config = dict(
    model='CTC audio transcriber',
    dataset='short read English sentences (LibriTTS-R)',
    train_examples=26041,
    noise_aug=0.01,
    time_shift_ms=50,
    input='waveform_16khz',
    tokenizer='char',
    vocab_size=32,
    arch='transformer',
    norm='layernorm',
    norm_position='pre',
    activation='gelu_tanh',
    mlp_ratio=4,
    head_dim=16,
    fused_qkv=True,
    bias='all',
    qk_norm=False,
    parallel_block=False,
    inner_norm=False,
    wave_strides=[5, 4, 4, 2],
    subsampling=2,
    layers=12,
    width=320,
    positions='relative_bias',
    init='kaiming_normal',
    residual_init='zero_last',
    optimizer='soap',
    beta2=0.99,
    lr=0.0011,
    beta1=0.9,
    shampoo_beta=0.99,
    eps=1e-08,
    precondition_frequency=10,
    max_precond_dim=1024,
    one_sided=False,
    adamw_lr_other_params=0.0018,
    gradient_noise=0.1,
    steps=8400,
    batch_size=64,
    epochs=20.6,
    lr_schedule='linear',
    final_lr_fraction=0.05,
    warmup_steps=1680,
    weight_decay=0.0,
    adamw_weight_decay_other_params=0,
)
Rows from block 2, named by matrix and row number. Rows with one number belong to one attention dimension. Each number is 50 + 10 x the weight over its row's rms, rounded and kept within 0 to 99. All counts start at 0. After the name is the row's rms in percent of the matrix's.
# v: attention query, key and value (stacked) (model.blocks.2.attn.qkv.weight, 960x320, the v third), inputs 216-269
# proj: attention output (model.blocks.2.attn.proj.weight, 320x320, transposed), outputs 216-269
v.76 106:48 49 33 68 65 56 46 43 53 56 47 59 47 18 43 40 43 53 48 70 50 62 33 27 54 54 50 38 56 43 43 39 48 43 48 37 48 50 59 40 59 61 50 66 49 45 52 55 54 54 48 46 40 54
proj.76 106:50 60 65 45 51 52 28 60 54 48 61 56 38 59 54 62 44 40 49 32 45 38 75 55 35 61 32 61 49 63 52 43 59 62 54 54 53 47 40 48 47 52 40 36 50 53 39 52 36 59 45 48 65 43
v.77 105:63 63 62 45 54 57 51 53 45 35 40 42 62 45 32 53 51 57 30 51 51 39 58 50 61 51 55 47 44 56 44 47 74 55 56 37 44 68 68 37 50 55 46 37 44 45 59 59 55 36 59 63 41 60
proj.77 111:42 45 58 35 44 44 53 46 46 53 41 55 53 36 73 50 52 39 56 45 44 50 40 41 63 49 54 47 52 51 48 57 40 48 55 46 43 52 35 61 41 44 68 75 60 35 36 32 23 63 38 29 43 66
v.78 101:56 62 52 32 59 55 34 43 48 50 55 56 44 40 49 62 59 56 61 53 54 47 49 36 37 58 55 65 62 36 50 41 31 62 56 57 48 56 64 55 51 45 52 48 38 50 47 27 61 54 62 78 46 47
proj.78 103:48 49 49 55 43 51 55 66 43 54 30 48 48 63 58 31 68 58 54 59 42 40 52 65 43 49 60 46 48 63 53 59 53 49 57 45 70 57 53 57 30 53 61 49 45 58 42 61 56 41 47 39 36 46
v.79 110:37 47 56 52 56 53 54 52 40 44 44 43 52 55 38 77 58 48 26 52 52 38 57 51 60 29 65 64 63 54 46 47 43 39 42 50 51 56 57 59 63 43 40 53 43 83 44 50 51 51 64 54 69 32
proj.79 110:42 52 54 45 46 46 66 50 63 71 57 66 44 59 35 37 32 55 42 47 64 48 64 47 40 54 40 47 39 36 62 48 54 47 73 44 40 55 32 43 43 33 64 59 58 48 44 32 41 74 34 52 55 51
v.80 100:39 38 69 47 48 69 58 48 47 53 54 46 68 54 32 50 49 44 56 51 46 43 51 42 44 64 48 42 56 53 52 51 40 43 62 50 59 47 39 56 55 59 49 47 33 46 55 51 53 37 36 44 33 43
proj.80 101:50 54 63 48 52 35 60 53 64 40 53 55 36 52 62 42 65 62 42 64 58 58 56 66 35 43 47 50 63 49 56 51 48 46 54 61 45 48 56 52 51 51 21 55 78 59 41 43 49 52 61 26 39 35
v.81 101:61 70 56 62 47 49 47 53 71 40 47 61 69 56 59 46 56 51 34 72 42 47 67 38 48 39 60 48 63 65 30 47 57 42 41 45 51 45 46 51 54 30 55 59 43 48 51 35 46 46 37 52 49 55
proj.81 104:36 28 48 56 63 55 49 45 35 43 33 33 34 50 38 60 33 40 57 39 40 36 43 72 50 62 55 43 33 53 39 40 57 49 55 48 64 52 56 29 57 52 54 31 61 72 50 42 47 39 58 60 47 60
v.82 088:63 45 55 53 39 43 57 62 52 58 42 41 36 35 40 60 55 57 50 51 54 62 80 70 63 53 28 46 60 46 50 50 25 56 41 62 46 49 68 67 59 63 34 40 53 67 71 52 58 47 44 52 65 44
proj.82 095:55 52 46 47 52 41 40 48 50 52 47 36 75 66 49 37 38 46 41 48 41 40 31 34 43 57 59 40 41 53 46 47 75 52 61 50 44 57 41 39 42 42 55 50 44 39 49 48 33 41 35 47 53 34
v.83 101:56 49 60 51 65 58 58 53 44 40 60 33 50 56 56 56 37 43 40 49 50 54 43 43 48 44 42 44 49 56 69 44 42 47 56 54 54 57 50 44 38 65 44 50 54 49 44 42 32 80 59 51 64 44
proj.83 101:46 56 37 45 49 58 50 61 23 51 32 60 66 53 47 51 47 58 56 51 39 50 58 35 55 48 51 49 61 49 50 49 54 19 62 30 48 62 53 54 57 47 53 47 44 42 70 51 50 24 47 45 39 31
v.84 103:65 42 49 55 45 53 50 54 37 56 26 64 65 57 47 67 49 54 38 52 55 45 58 30 50 53 54 41 38 40 60 47 51 47 53 45 62 63 70 43 48 60 41 52 49 31 46 43 46 58 43 49 52 52
proj.84 095:41 64 45 51 44 33 56 47 62 52 70 46 31 45 58 49 46 50 59 47 52 58 60 71 34 38 56 55 58 77 37 53 50 60 38 65 62 43 48 57 55 62 65 39 62 63 44 46 55 53 59 43 50 57
v.85 096:43 42 45 42 49 60 43 61 56 66 41 51 44 50 40 48 57 66 39 62 64 47 59 51 42 58 41 42 45 64 59 65 50 59 50 49 39 35 47 35 38 71 51 57 46 48 43 58 56 50 42 48 51 50
proj.85 100:62 50 66 58 49 49 53 53 60 58 58 52 59 40 50 51 67 39 69 36 56 40 33 53 57 50 63 64 52 46 38 34 41 39 44 62 60 62 56 61 62 46 56 56 60 53 37 56 42 45 55 66 44 43
v.86 101:53 58 61 43 46 64 38 73 43 45 29 43 44 49 53 48 54 56 52 63 46 38 38 66 53 45 53 48 52 48 47 40 36 48 47 37 57 64 55 34 50 39 37 47 46 45 53 69 53 37 64 55 49 71
proj.86 099:56 57 44 43 50 44 52 44 47 62 59 68 48 40 60 58 40 45 55 55 49 70 51 36 53 43 57 48 55 55 51 69 55 22 46 39 31 32 44 58 48 39 31 30 56 59 50 51 56 43 47 51 63 43
v.87 097:56 41 60 49 52 39 36 67 54 52 69 45 54 47 66 35 54 74 68 61 32 33 54 65 45 48 65 44 36 44 46 50 62 47 52 67 49 42 45 58 44 35 47 54 49 48 66 42 52 71 58 56 64 68
proj.87 097:51 50 38 65 60 50 53 41 51 61 52 73 52 53 51 61 52 62 45 41 55 67 50 51 53 62 34 58 53 38 52 41 53 51 63 43 79 69 47 51 59 59 70 61 64 47 39 58 51 30 39 41 37 50
v.88 097:48 45 62 48 48 36 53 40 46 41 32 42 51 62 61 46 51 41 53 57 52 45 56 37 60 53 40 45 55 40 45 44 63 54 52 72 61 61 26 56 50 44 55 52 52 59 54 55 45 55 57 56 65 50
proj.88 096:48 62 57 58 72 69 46 64 54 44 59 62 54 49 50 47 53 56 38 41 51 40 41 59 59 56 45 64 31 64 48 49 57 41 55 31 54 48 60 40 62 33 47 49 57 57 46 43 48 47 60 49 45 55
v.89 102:38 53 54 56 38 48 62 51 57 39 40 39 64 40 45 78 54 51 39 41 54 45 54 78 55 62 60 54 44 43 64 58 48 62 66 67 66 35 50 62 31 35 58 56 54 47 46 57 57 54 43 57 58 58
proj.89 098:70 43 41 52 68 42 63 40 29 59 74 33 43 45 60 35 46 50 69 61 35 45 64 46 32 44 31 59 48 32 60 36 47 43 53 70 38 76 55 58 58 53 31 54 53 62 47 45 50 58 66 49 49 26
v.90 099:41 49 55 38 24 47 55 37 61 47 62 54 46 62 42 38 47 66 35 59 48 50 82 45 40 60 49 54 63 50 46 42 55 50 42 63 54 59 42 49 48 43 39 44 70 47 44 46 56 38 52 47 47 48
proj.90 093:50 66 57 55 57 43 59 58 43 39 31 31 57 23 60 46 34 43 62 52 47 48 44 48 72 37 56 56 33 49 52 55 34 45 58 43 49 50 54 45 45 50 55 53 40 35 45 50 44 62 47 58 56 38
v.91 097:54 37 42 45 29 60 69 64 42 60 56 52 63 35 30 44 69 49 49 41 60 64 51 45 52 50 40 57 53 42 29 50 47 51 41 42 55 47 62 45 63 61 52 56 56 42 41 47 60 43 44 43 49 59
proj.91 099:59 66 57 50 46 44 41 56 34 60 44 57 31 45 65 64 36 37 31 49 60 48 46 45 46 45 64 40 44 56 67 58 56 49 57 66 54 59 59 42 51 62 44 46 49 57 30 55 68 51 65 48 51 43
v.92 098:57 59 54 62 57 71 50 45 53 45 50 40 41 67 66 46 54 57 57 52 48 43 64 47 54 55 44 55 43 40 53 45 49 60 56 58 58 32 55 48 55 53 37 61 47 65 61 48 50 31 60 33 40 36
proj.92 098:53 36 50 38 41 44 44 56 58 40 35 50 42 37 38 59 56 64 48 53 46 62 45 64 47 56 55 47 45 55 47 46 56 49 34 40 37 65 56 66 40 41 67 72 48 44 52 63 65 69 37 67 51 55
v.93 097:58 61 49 67 59 50 59 63 54 61 35 34 33 37 50 38 52 42 54 52 42 49 69 51 39 44 43 46 45 61 42 69 57 59 53 38 50 74 50 56 56 41 31 73 48 39 52 42 53 48 50 36 70 39
proj.93 100:45 31 46 53 44 49 59 52 45 45 75 42 60 60 52 71 43 43 53 35 54 44 44 51 55 54 61 55 47 39 63 42 34 45 53 57 49 44 37 54 47 68 46 41 36 53 45 57 41 51 56 41 40 64
v.94 101:49 54 54 48 43 66 35 62 36 67 51 43 39 49 53 56 70 45 56 77 65 39 58 40 36 56 64 40 41 55 53 36 40 73 60 57 41 45 60 49 44 71 48 50 38 31 35 58 40 47 47 54 51 53
proj.94 096:45 50 32 41 43 60 61 46 58 54 60 51 62 52 52 22 32 56 62 25 43 60 45 82 44 47 42 62 48 35 62 52 56 37 57 51 58 69 56 51 44 41 46 39 58 58 70 55 47 38 59 40 66 57
v.95 097:49 52 53 64 53 47 42 58 58 40 30 51 46 37 48 39 43 51 64 48 54 42 52 56 71 51 46 63 52 54 56 50 50 64 56 46 45 28 38 57 49 46 52 51 48 48 50 54 39 50 36 33 27 58
proj.95 106:56 41 50 47 52 40 59 52 42 41 69 47 61 68 60 47 58 60 50 68 50 43 63 47 34 55 37 33 54 53 61 63 56 51 44 49 45 62 63 46 58 45 60 52 44 50 59 49 61 50 64 63 69 37
v.96 103:56 40 45 46 56 61 55 61 51 29 57 66 57 69 45 48 72 45 44 56 46 44 64 47 39 63 62 32 65 64 52 50 60 39 54 37 45 54 55 60 65 58 43 54 48 72 57 46 55 43 35 57 47 43
proj.96 099:71 73 49 60 39 38 46 32 54 55 62 47 43 32 54 50 30 55 49 54 55 46 32 50 57 67 56 60 54 35 64 46 40 57 54 55 57 46 67 38 38 33 46 59 50 26 33 54 42 67 44 48 55 65
v.97 098:57 33 70 52 63 55 62 46 57 45 46 56 58 44 32 58 29 57 69 45 40 50 44 46 69 45 43 44 50 52 51 54 48 60 57 62 47 60 37 45 46 56 61 62 58 40 63 77 47 56 65 56 39 48
proj.97 092:48 57 50 49 59 40 40 37 43 35 41 51 60 52 69 59 62 31 37 59 39 57 52 50 44 53 43 41 62 61 49 58 66 51 36 39 49 54 64 44 54 42 43 51 56 52 34 46 50 38 57 31 56 45
v.98 095:61 38 52 52 41 44 33 56 54 52 62 46 49 48 49 61 47 60 53 56 56 61 34 30 40 46 49 50 52 65 46 56 64 33 47 52 37 58 28 44 49 60 32 45 56 68 36 54 60 46 63 46 37 47
proj.98 099:46 60 51 44 55 36 65 51 49 36 45 51 43 53 42 57 50 48 50 28 53 50 46 73 79 51 49 40 56 48 62 59 38 53 61 60 42 33 58 64 46 43 58 60 37 53 58 39 53 42 48 44 53 58
v.99 094:57 47 46 43 54 39 44 60 57 56 39 50 49 44 45 36 58 29 46 50 38 47 54 53 45 52 45 47 54 49 40 72 37 39 68 45 43 64 60 48 39 41 55 63 45 45 70 50 59 54 54 39 34 45
proj.99 094:64 51 56 62 38 62 64 36 40 56 62 56 62 62 54 42 52 57 62 52 45 44 59 41 61 52 56 41 54 55 50 30 48 51 57 37 46 57 52 51 49 61 54 44 61 37 42 41 28 29 40 57 64 53
v.100 093:39 35 51 64 39 62 38 61 67 52 66 66 64 48 66 46 48 64 40 45 43 49 43 64 45 57 46 54 53 47 49 43 29 49 57 46 40 57 57 44 44 46 51 73 59 65 39 51 46 49 35 37 35 61
proj.100 090:44 65 68 46 47 57 53 44 42 52 57 54 40 51 37 53 38 40 60 46 63 58 48 42 71 44 49 42 46 55 34 58 53 62 61 34 57 51 44 66 56 49 49 34 48 56 40 35 54 62 55 52 51 40
v.101 102:48 62 39 51 61 51 44 70 51 47 37 28 53 66 35 50 54 46 64 67 51 47 56 28 50 50 53 29 41 50 45 68 64 48 46 38 75 41 54 40 41 48 56 41 40 42 51 73 48 49 61 51 51 49
proj.101 094:43 36 49 50 27 50 52 27 49 43 51 71 28 47 53 43 44 64 53 58 56 58 52 62 51 57 44 74 44 40 51 56 36 56 42 46 53 63 37 43 41 46 38 41 47 59 66 38 50 41 50 50 45 42
v.102 099:60 49 51 55 45 51 51 48 58 46 51 38 58 51 57 72 59 60 69 65 40 47 45 47 59 46 57 44 58 60 41 29 50 50 53 34 47 35 47 44 64 49 57 50 54 54 49 54 65 50 40 38 29 41
proj.102 099:43 71 44 41 44 42 34 57 42 58 41 62 49 29 39 39 26 47 49 48 58 50 43 35 42 53 56 55 65 54 60 63 41 45 52 66 50 45 55 74 39 55 43 72 78 47 57 48 40 35 64 55 64 52
v.103 093:49 35 36 42 41 42 53 49 37 41 82 52 47 40 57 55 55 61 48 43 57 54 59 61 42 71 46 76 41 51 37 51 39 53 43 59 47 43 46 56 76 62 39 68 53 45 44 46 46 41 54 41 56 63
proj.103 091:43 56 60 67 60 46 52 59 51 53 47 45 61 53 45 49 62 53 42 64 37 55 40 39 50 37 48 47 63 33 58 39 44 53 60 46 65 59 59 47 35 48 61 40 39 46 44 46 48 65 43 41 48 51
v.104 095:55 44 40 56 38 46 33 44 53 51 46 58 49 46 33 46 47 48 31 40 54 56 29 38 44 66 53 52 56 40 43 44 72 39 60 36 52 59 42 39 35 58 43 47 68 53 53 53 53 35 53 58 43 51
proj.104 092:51 45 69 56 52 55 72 41 56 56 44 66 53 47 60 41 47 66 45 55 60 61 55 59 63 54 51 51 63 30 58 42 36 57 43 42 40 55 53 49 52 41 58 51 55 47 48 35 44 58 69 55 61 70
v.105 097:50 46 50 51 46 61 36 62 56 44 60 52 38 35 47 40 52 48 70 37 49 55 50 49 37 54 52 48 55 37 60 28 40 50 47 65 50 58 46 36 39 49 47 42 68 64 64 27 39 45 60 48 43 54
proj.105 094:48 37 56 58 48 39 58 60 53 51 47 45 49 50 46 56 59 49 45 68 57 44 51 59 60 37 51 51 44 59 53 59 51 48 41 52 63 49 49 45 59 52 51 59 53 50 43 69 46 61 44 65 55 36
v.106 103:40 65 60 56 53 43 68 40 56 38 45 64 55 70 52 46 44 56 42 50 45 42 31 49 53 57 61 32 60 52 30 50 45 72 51 38 43 45 71 47 50 64 50 66 50 57 48 43 59 65 51 45 51 38
proj.106 095:38 63 65 44 49 53 35 49 32 58 49 45 50 31 31 51 58 54 59 54 37 61 57 42 68 49 54 69 57 53 61 57 52 39 48 48 43 60 29 44 48 52 57 48 51 42 59 62 40 56 68 39 52 58
v.107 100:50 35 56 68 42 58 67 59 61 60 57 35 70 58 57 46 48 66 62 30 55 43 38 55 34 42 68 61 64 52 38 36 48 49 54 61 48 46 37 47 52 61 62 62 45 72 38 45 46 58 57 49 65 49
proj.107 097:50 78 32 57 63 37 33 47 54 40 46 57 45 41 47 50 50 35 50 43 43 70 62 57 48 49 36 43 29 35 65 61 52 49 56 41 23 45 53 69 67 41 45 50 63 48 66 53 63 57 56 47 46 60
v.108 095:38 54 49 38 53 44 61 47 51 37 52 38 70 45 40 52 49 45 43 58 59 44 56 44 44 45 45 50 53 35 51 56 56 64 41 50 50 55 55 41 43 49 46 68 45 39 59 67 34 63 31 47 54 29
proj.108 095:53 50 58 44 45 69 40 62 57 64 52 49 51 61 45 51 37 51 54 66 39 52 44 54 54 49 54 67 48 55 62 36 69 50 50 46 60 60 51 51 53 53 32 45 45 43 59 59 59 31 67 53 54 63
v.109 093:61 50 50 58 63 54 34 62 33 31 36 48 50 36 55 81 50 39 56 73 50 50 38 51 50 50 45 46 53 52 40 53 47 51 49 44 53 57 59 34 39 67 44 45 60 43 55 30 44 45 58 70 69 50
proj.109 093:42 36 43 38 39 50 54 42 38 61 55 51 57 71 52 25 50 57 48 46 34 42 47 40 52 51 59 51 43 62 46 59 55 51 30 54 35 48 42 46 53 58 62 56 52 66 42 74 71 45 52 45 45 51
v.110 099:57 33 51 51 61 53 42 61 60 41 42 54 36 44 42 27 43 69 53 48 47 53 44 51 51 55 73 45 47 38 44 45 29 46 42 56 58 63 47 55 69 49 48 57 38 40 40 45 43 37 49 38 53 55
proj.110 101:55 60 39 46 31 53 47 58 55 45 69 48 60 56 88 51 49 43 50 49 61 54 53 51 66 42 53 53 42 39 59 33 55 53 53 43 51 36 48 53 49 59 40 55 48 37 43 71 54 64 41 50 57 53
v.111 094:36 50 51 30 46 57 32 54 53 54 53 65 50 61 63 57 49 53 64 51 56 60 47 44 53 32 43 32 39 53 50 61 59 33 57 72 69 57 51 61 47 51 42 55 33 54 54 52 46 48 52 54 60 46
proj.111 097:67 60 52 70 48 62 52 39 52 48 43 43 40 40 53 41 49 64 43 51 51 46 52 45 47 48 56 55 55 42 54 36 53 55 58 36 52 31 57 63 60 45 42 61 60 37 50 44 53 47 56 30 25 46
v.112 096:42 37 35 46 53 45 45 55 72 61 53 36 40 51 47 42 53 54 41 64 53 53 69 33 52 41 59 29 53 53 38 37 38 43 49 61 38 50 59 51 49 55 38 46 46 58 54 60 48 54 64 41 31 63
proj.112 101:38 72 59 46 53 71 58 54 47 42 43 58 46 63 52 38 35 56 42 53 36 55 48 31 42 61 59 64 55 77 62 65 52 46 72 49 49 62 67 50 58 60 64 60 46 39 56 49 42 31 44 41 53 58
v.113 107:59 52 60 60 50 34 29 66 45 47 62 46 34 48 33 51 62 47 41 40 51 55 58 35 52 42 55 54 59 54 57 46 69 66 47 54 69 52 80 65 52 52 40 47 45 57 34 69 49 45 65 79 37 63
proj.113 112:62 47 51 48 59 61 63 56 53 49 55 75 64 68 61 45 58 45 46 56 39 49 51 51 51 58 43 51 44 49 47 33 51 46 68 62 57 52 23 37 61 55 74 40 48 35 40 39 69 46 31 54 50 52
v.114 111:60 47 64 46 61 60 49 59 47 54 48 57 47 50 67 48 44 53 39 55 44 42 59 42 50 40 44 43 37 47 66 55 55 38 35 41 52 56 58 32 57 37 44 41 59 57 45 49 47 41 44 56 42 47
proj.114 104:37 60 54 52 40 35 40 41 29 53 27 40 57 44 43 50 59 53 52 51 38 58 50 42 47 32 61 60 59 58 31 53 66 33 59 65 54 45 58 54 55 35 37 38 40 47 48 51 55 55 45 52 64 50
v.115 107:54 40 63 49 34 37 55 31 49 61 39 47 71 48 32 50 51 47 53 60 44 51 38 62 46 58 37 44 60 48 47 44 39 37 39 32 54 54 31 58 58 45 28 42 39 41 43 40 78 39 46 81 55 50
proj.115 110:38 47 41 45 54 63 44 54 51 30 75 50 53 37 55 61 38 31 53 52 51 40 51 39 58 53 45 55 50 48 48 48 56 46 32 52 69 56 62 42 36 43 54 61 43 61 39 54 39 51 42 46 26 60
v.116 106:54 50 57 61 65 35 46 38 37 47 42 40 45 76 38 46 50 57 36 48 56 43 32 47 71 31 50 53 44 42 74 56 38 51 50 60 36 49 58 50 44 57 52 53 49 29 64 59 46 59 69 42 64 53
proj.116 101:38 56 46 35 54 50 47 52 50 51 67 54 49 34 68 37 54 47 58 40 48 43 56 65 42 57 54 62 59 60 50 48 63 63 61 56 49 53 55 69 60 32 51 53 58 44 55 48 49 36 56 76 33 36
v.117 103:49 67 62 41 47 62 45 41 55 57 49 64 51 45 46 39 48 60 48 36 41 52 60 54 56 55 35 68 53 48 41 38 47 64 62 38 42 48 60 56 56 65 62 41 39 46 51 64 50 62 52 62 41 49
proj.117 109:58 41 49 72 50 43 58 54 50 54 51 28 58 61 58 56 55 53 52 39 39 54 63 49 47 50 72 55 52 42 62 49 46 46 60 58 42 51 45 61 57 45 37 37 56 45 59 39 39 45 55 42 63 43
v.118 103:41 29 61 55 56 45 68 41 46 53 47 56 49 29 37 50 45 68 47 38 55 56 42 56 47 48 54 46 44 36 50 44 50 59 56 36 44 51 44 37 56 49 46 21 55 50 61 34 53 53 55 57 74 62
proj.118 097:55 43 41 39 43 31 51 45 49 44 54 44 47 58 45 55 76 53 49 54 36 67 56 56 39 44 56 49 62 51 48 74 55 48 36 57 52 49 58 50 53 43 21 59 48 40 47 64 46 35 52 33 45 50
v.119 101:45 68 47 55 48 52 46 57 55 46 38 50 51 52 53 51 57 51 50 64 57 45 51 56 42 42 63 30 48 58 37 34 54 55 47 53 49 68 48 50 51 43 71 56 41 45 38 45 51 37 37 46 45 41
proj.119 103:44 44 48 42 65 54 48 61 56 40 43 53 47 47 51 56 41 39 56 41 50 86 51 46 52 45 37 42 46 53 47 53 62 43 58 64 65 46 34 37 51 49 51 46 52 53 67 48 49 50 63 51 57 43
v.120 103:55 56 44 35 50 44 60 56 49 50 58 45 68 59 61 38 58 52 39 50 36 31 52 68 62 48 62 41 56 48 40 42 46 40 39 41 38 56 42 42 26 58 49 35 46 50 43 48 55 63 50 35 65 56
proj.120 098:45 46 52 41 37 60 52 39 51 52 55 63 50 48 41 56 45 65 58 29 62 56 50 48 57 51 50 68 34 55 57 49 58 41 66 52 43 52 58 53 58 48 50 55 49 48 65 64 49 50 68 34 37 54
v.121 102:49 42 22 44 64 45 45 55 66 53 53 38 57 43 57 60 49 74 57 71 46 42 44 41 51 58 39 34 43 59 65 58 39 42 54 58 67 59 57 53 65 60 60 45 72 61 37 53 42 44 40 55 43 58
proj.121 098:49 64 77 52 27 53 63 45 53 59 39 56 61 56 41 50 40 37 40 43 57 53 37 61 33 49 37 56 68 49 42 53 51 55 42 35 51 50 46 37 46 47 43 51 27 36 67 65 52 51 47 57 54 41
v.122 100:42 60 58 44 53 63 46 61 53 69 60 48 49 59 51 62 41 42 33 61 44 51 48 65 61 46 45 41 48 42 58 41 40 36 58 55 64 69 64 44 49 52 55 61 48 57 49 46 46 61 61 60 50 51
proj.122 095:40 62 40 65 54 26 48 46 25 48 56 46 47 35 39 37 53 54 51 37 51 43 41 51 47 70 63 61 52 54 62 63 63 43 53 64 58 49 54 58 59 65 51 29 61 40 36 52 72 63 43 34 31 61
v.123 105:69 54 66 54 69 55 62 55 51 58 49 41 44 55 59 50 27 40 56 45 58 44 55 26 54 32 43 32 58 54 38 67 42 50 54 45 42 58 51 53 35 38 36 49 44 48 50 44 40 39 57 40 63 43
proj.123 109:56 50 55 55 55 52 47 38 51 63 47 50 41 41 51 49 65 74 19 65 45 54 52 64 40 53 40 63 39 47 69 56 58 50 58 44 52 35 51 30 53 44 58 34 54 55 50 52 45 58 42 64 50 35
v.124 101:48 39 52 27 51 55 35 46 45 52 53 58 47 58 46 31 55 78 61 65 49 39 42 53 60 51 47 34 42 32 55 52 36 52 52 46 42 51 52 24 43 50 51 45 44 29 49 61 55 51 60 55 75 37
proj.124 101:39 44 54 63 58 51 65 59 49 48 60 45 64 47 66 41 50 48 32 47 80 54 67 59 52 59 40 61 45 33 54 53 45 40 49 54 59 51 49 56 57 55 42 61 66 57 48 46 43 56 57 50 40 52
v.125 102:63 55 42 72 51 48 53 56 56 56 37 59 57 55 39 43 45 58 64 53 31 51 44 47 55 60 51 41 49 53 50 52 49 67 52 44 35 48 43 47 76 22 39 40 50 40 49 51 46 45 51 53 48 41
proj.125 101:36 56 59 42 51 49 53 63 53 43 34 30 46 56 47 43 84 36 44 76 81 61 58 54 52 57 56 66 53 56 63 56 48 44 48 55 50 58 56 46 46 71 57 56 51 55 37 49 49 61 48 44 47 47
v.126 111:45 50 61 64 48 39 42 66 35 52 40 44 50 33 59 66 39 62 62 45 47 51 53 53 54 45 56 45 46 41 30 60 43 35 44 31 63 58 76 51 38 37 54 62 49 52 47 58 47 47 56 43 52 54
proj.126 104:55 50 50 41 51 63 64 40 57 33 66 26 53 56 49 41 63 50 59 48 36 57 51 67 51 48 48 46 53 48 51 53 49 39 47 68 44 54 30 54 54 59 54 18 60 36 42 44 54 37 54 44 54 49
v.127 100:50 55 53 47 49 50 59 67 45 26 51 38 55 67 58 58 26 59 57 33 39 63 52 62 55 40 42 48 55 37 61 60 50 40 46 55 44 59 52 56 53 44 48 52 47 56 58 52 40 58 42 54 41 59
proj.127 098:46 47 37 44 61 36 42 48 58 76 58 51 48 47 50 36 52 46 31 48 43 36 54 53 58 45 47 52 37 55 53 42 48 54 42 47 55 25 26 61 51 40 50 46 43 44 57 39 75 42 36 46 60 55
v.128 093:43 30 42 54 38 34 63 53 45 57 50 54 49 56 59 53 56 32 45 41 48 51 47 42 50 38 70 40 68 42 45 39 40 51 49 49 13 67 26 54 46 47 59 67 44 38 50 51 41 36 72 51 59 40
proj.128 100:39 72 49 60 52 81 48 45 51 65 68 50 47 52 47 56 51 56 60 67 46 53 49 56 58 47 48 60 48 65 34 46 45 53 48 62 64 31 72 24 47 49 43 39 55 50 53 55 56 50 48 73 46 55
v.129 098:41 35 48 44 47 40 64 37 52 52 56 45 54 47 45 52 31 60 43 66 49 53 54 36 54 61 36 41 23 46 29 53 57 39 63 46 46 51 47 58 56 32 45 34 43 66 52 48 57 34 47 68 45 61
proj.129 092:58 56 38 53 57 55 44 62 49 41 39 58 53 50 51 70 71 53 56 31 51 51 50 71 61 37 48 58 66 59 60 64 56 40 50 49 54 44 49 66 40 53 40 50 32 38 51 55 51 56 63 46 50 59
v.130 098:54 55 46 42 52 44 49 48 44 62 53 50 48 35 50 66 59 58 45 46 47 46 51 42 29 56 72 50 41 33 57 33 46 44 49 54 44 67 57 30 39 61 41 74 49 52 44 46 49 56 60 61 58 55
proj.130 099:46 56 51 54 49 30 53 52 41 63 46 43 57 66 54 40 42 46 47 38 33 43 51 68 47 44 24 41 47 51 44 68 46 34 62 39 71 46 35 50 58 54 53 42 65 50 53 41 57 38 50 50 53 48
v.131 095:59 59 46 47 58 63 58 65 65 33 46 48 31 49 53 47 52 65 55 36 65 59 49 44 32 42 59 48 46 48 51 58 51 49 52 59 60 40 39 53 59 33 64 46 44 45 48 51 45 42 46 45 53 54
proj.131 089:46 42 40 50 37 52 49 83 46 68 49 44 58 48 35 26 50 41 48 36 39 53 44 57 55 53 48 53 47 33 43 73 40 62 57 53 56 52 55 60 45 64 57 51 36 42 33 43 41 43 48 36 54 58
v.132 095:52 47 68 52 59 49 43 42 34 58 46 42 52 58 46 45 44 39 46 53 51 59 59 66 40 61 56 46 46 44 42 59 57 58 48 54 51 49 24 51 40 38 41 38 60 28 49 45 64 63 37 53 47 56
proj.132 102:46 53 50 56 59 57 48 54 58 66 52 58 39 67 46 40 50 60 38 49 37 44 52 37 50 47 48 45 58 67 60 48 42 45 43 40 47 53 70 35 46 63 45 54 44 49 52 54 67 50 62 43 47 49
v.133 094:44 55 49 46 48 44 62 47 49 43 39 51 69 68 32 53 53 58 38 42 59 39 51 42 77 55 54 56 42 61 59 51 51 55 56 46 42 31 40 48 50 51 70 58 44 46 51 47 44 36 42 28 63 24
proj.133 089:60 35 49 45 63 65 44 70 63 55 51 47 45 31 73 38 36 50 54 38 37 58 49 41 39 42 65 56 53 38 45 59 63 45 49 49 80 44 61 40 71 55 35 55 42 48 55 58 67 38 45 55 49 77
v.134 097:34 29 45 40 45 33 38 40 60 51 65 52 36 43 46 46 31 42 65 60 50 53 43 50 45 51 43 44 56 32 45 67 46 42 45 71 55 28 55 48 52 49 44 56 64 55 50 58 35 51 52 49 37 52
proj.134 093:58 44 33 49 48 46 42 54 46 47 43 57 53 44 56 63 56 54 66 39 51 44 54 49 45 59 53 58 58 67 44 67 52 35 44 30 56 45 31 64 53 76 42 41 44 43 65 30 53 59 55 51 30 69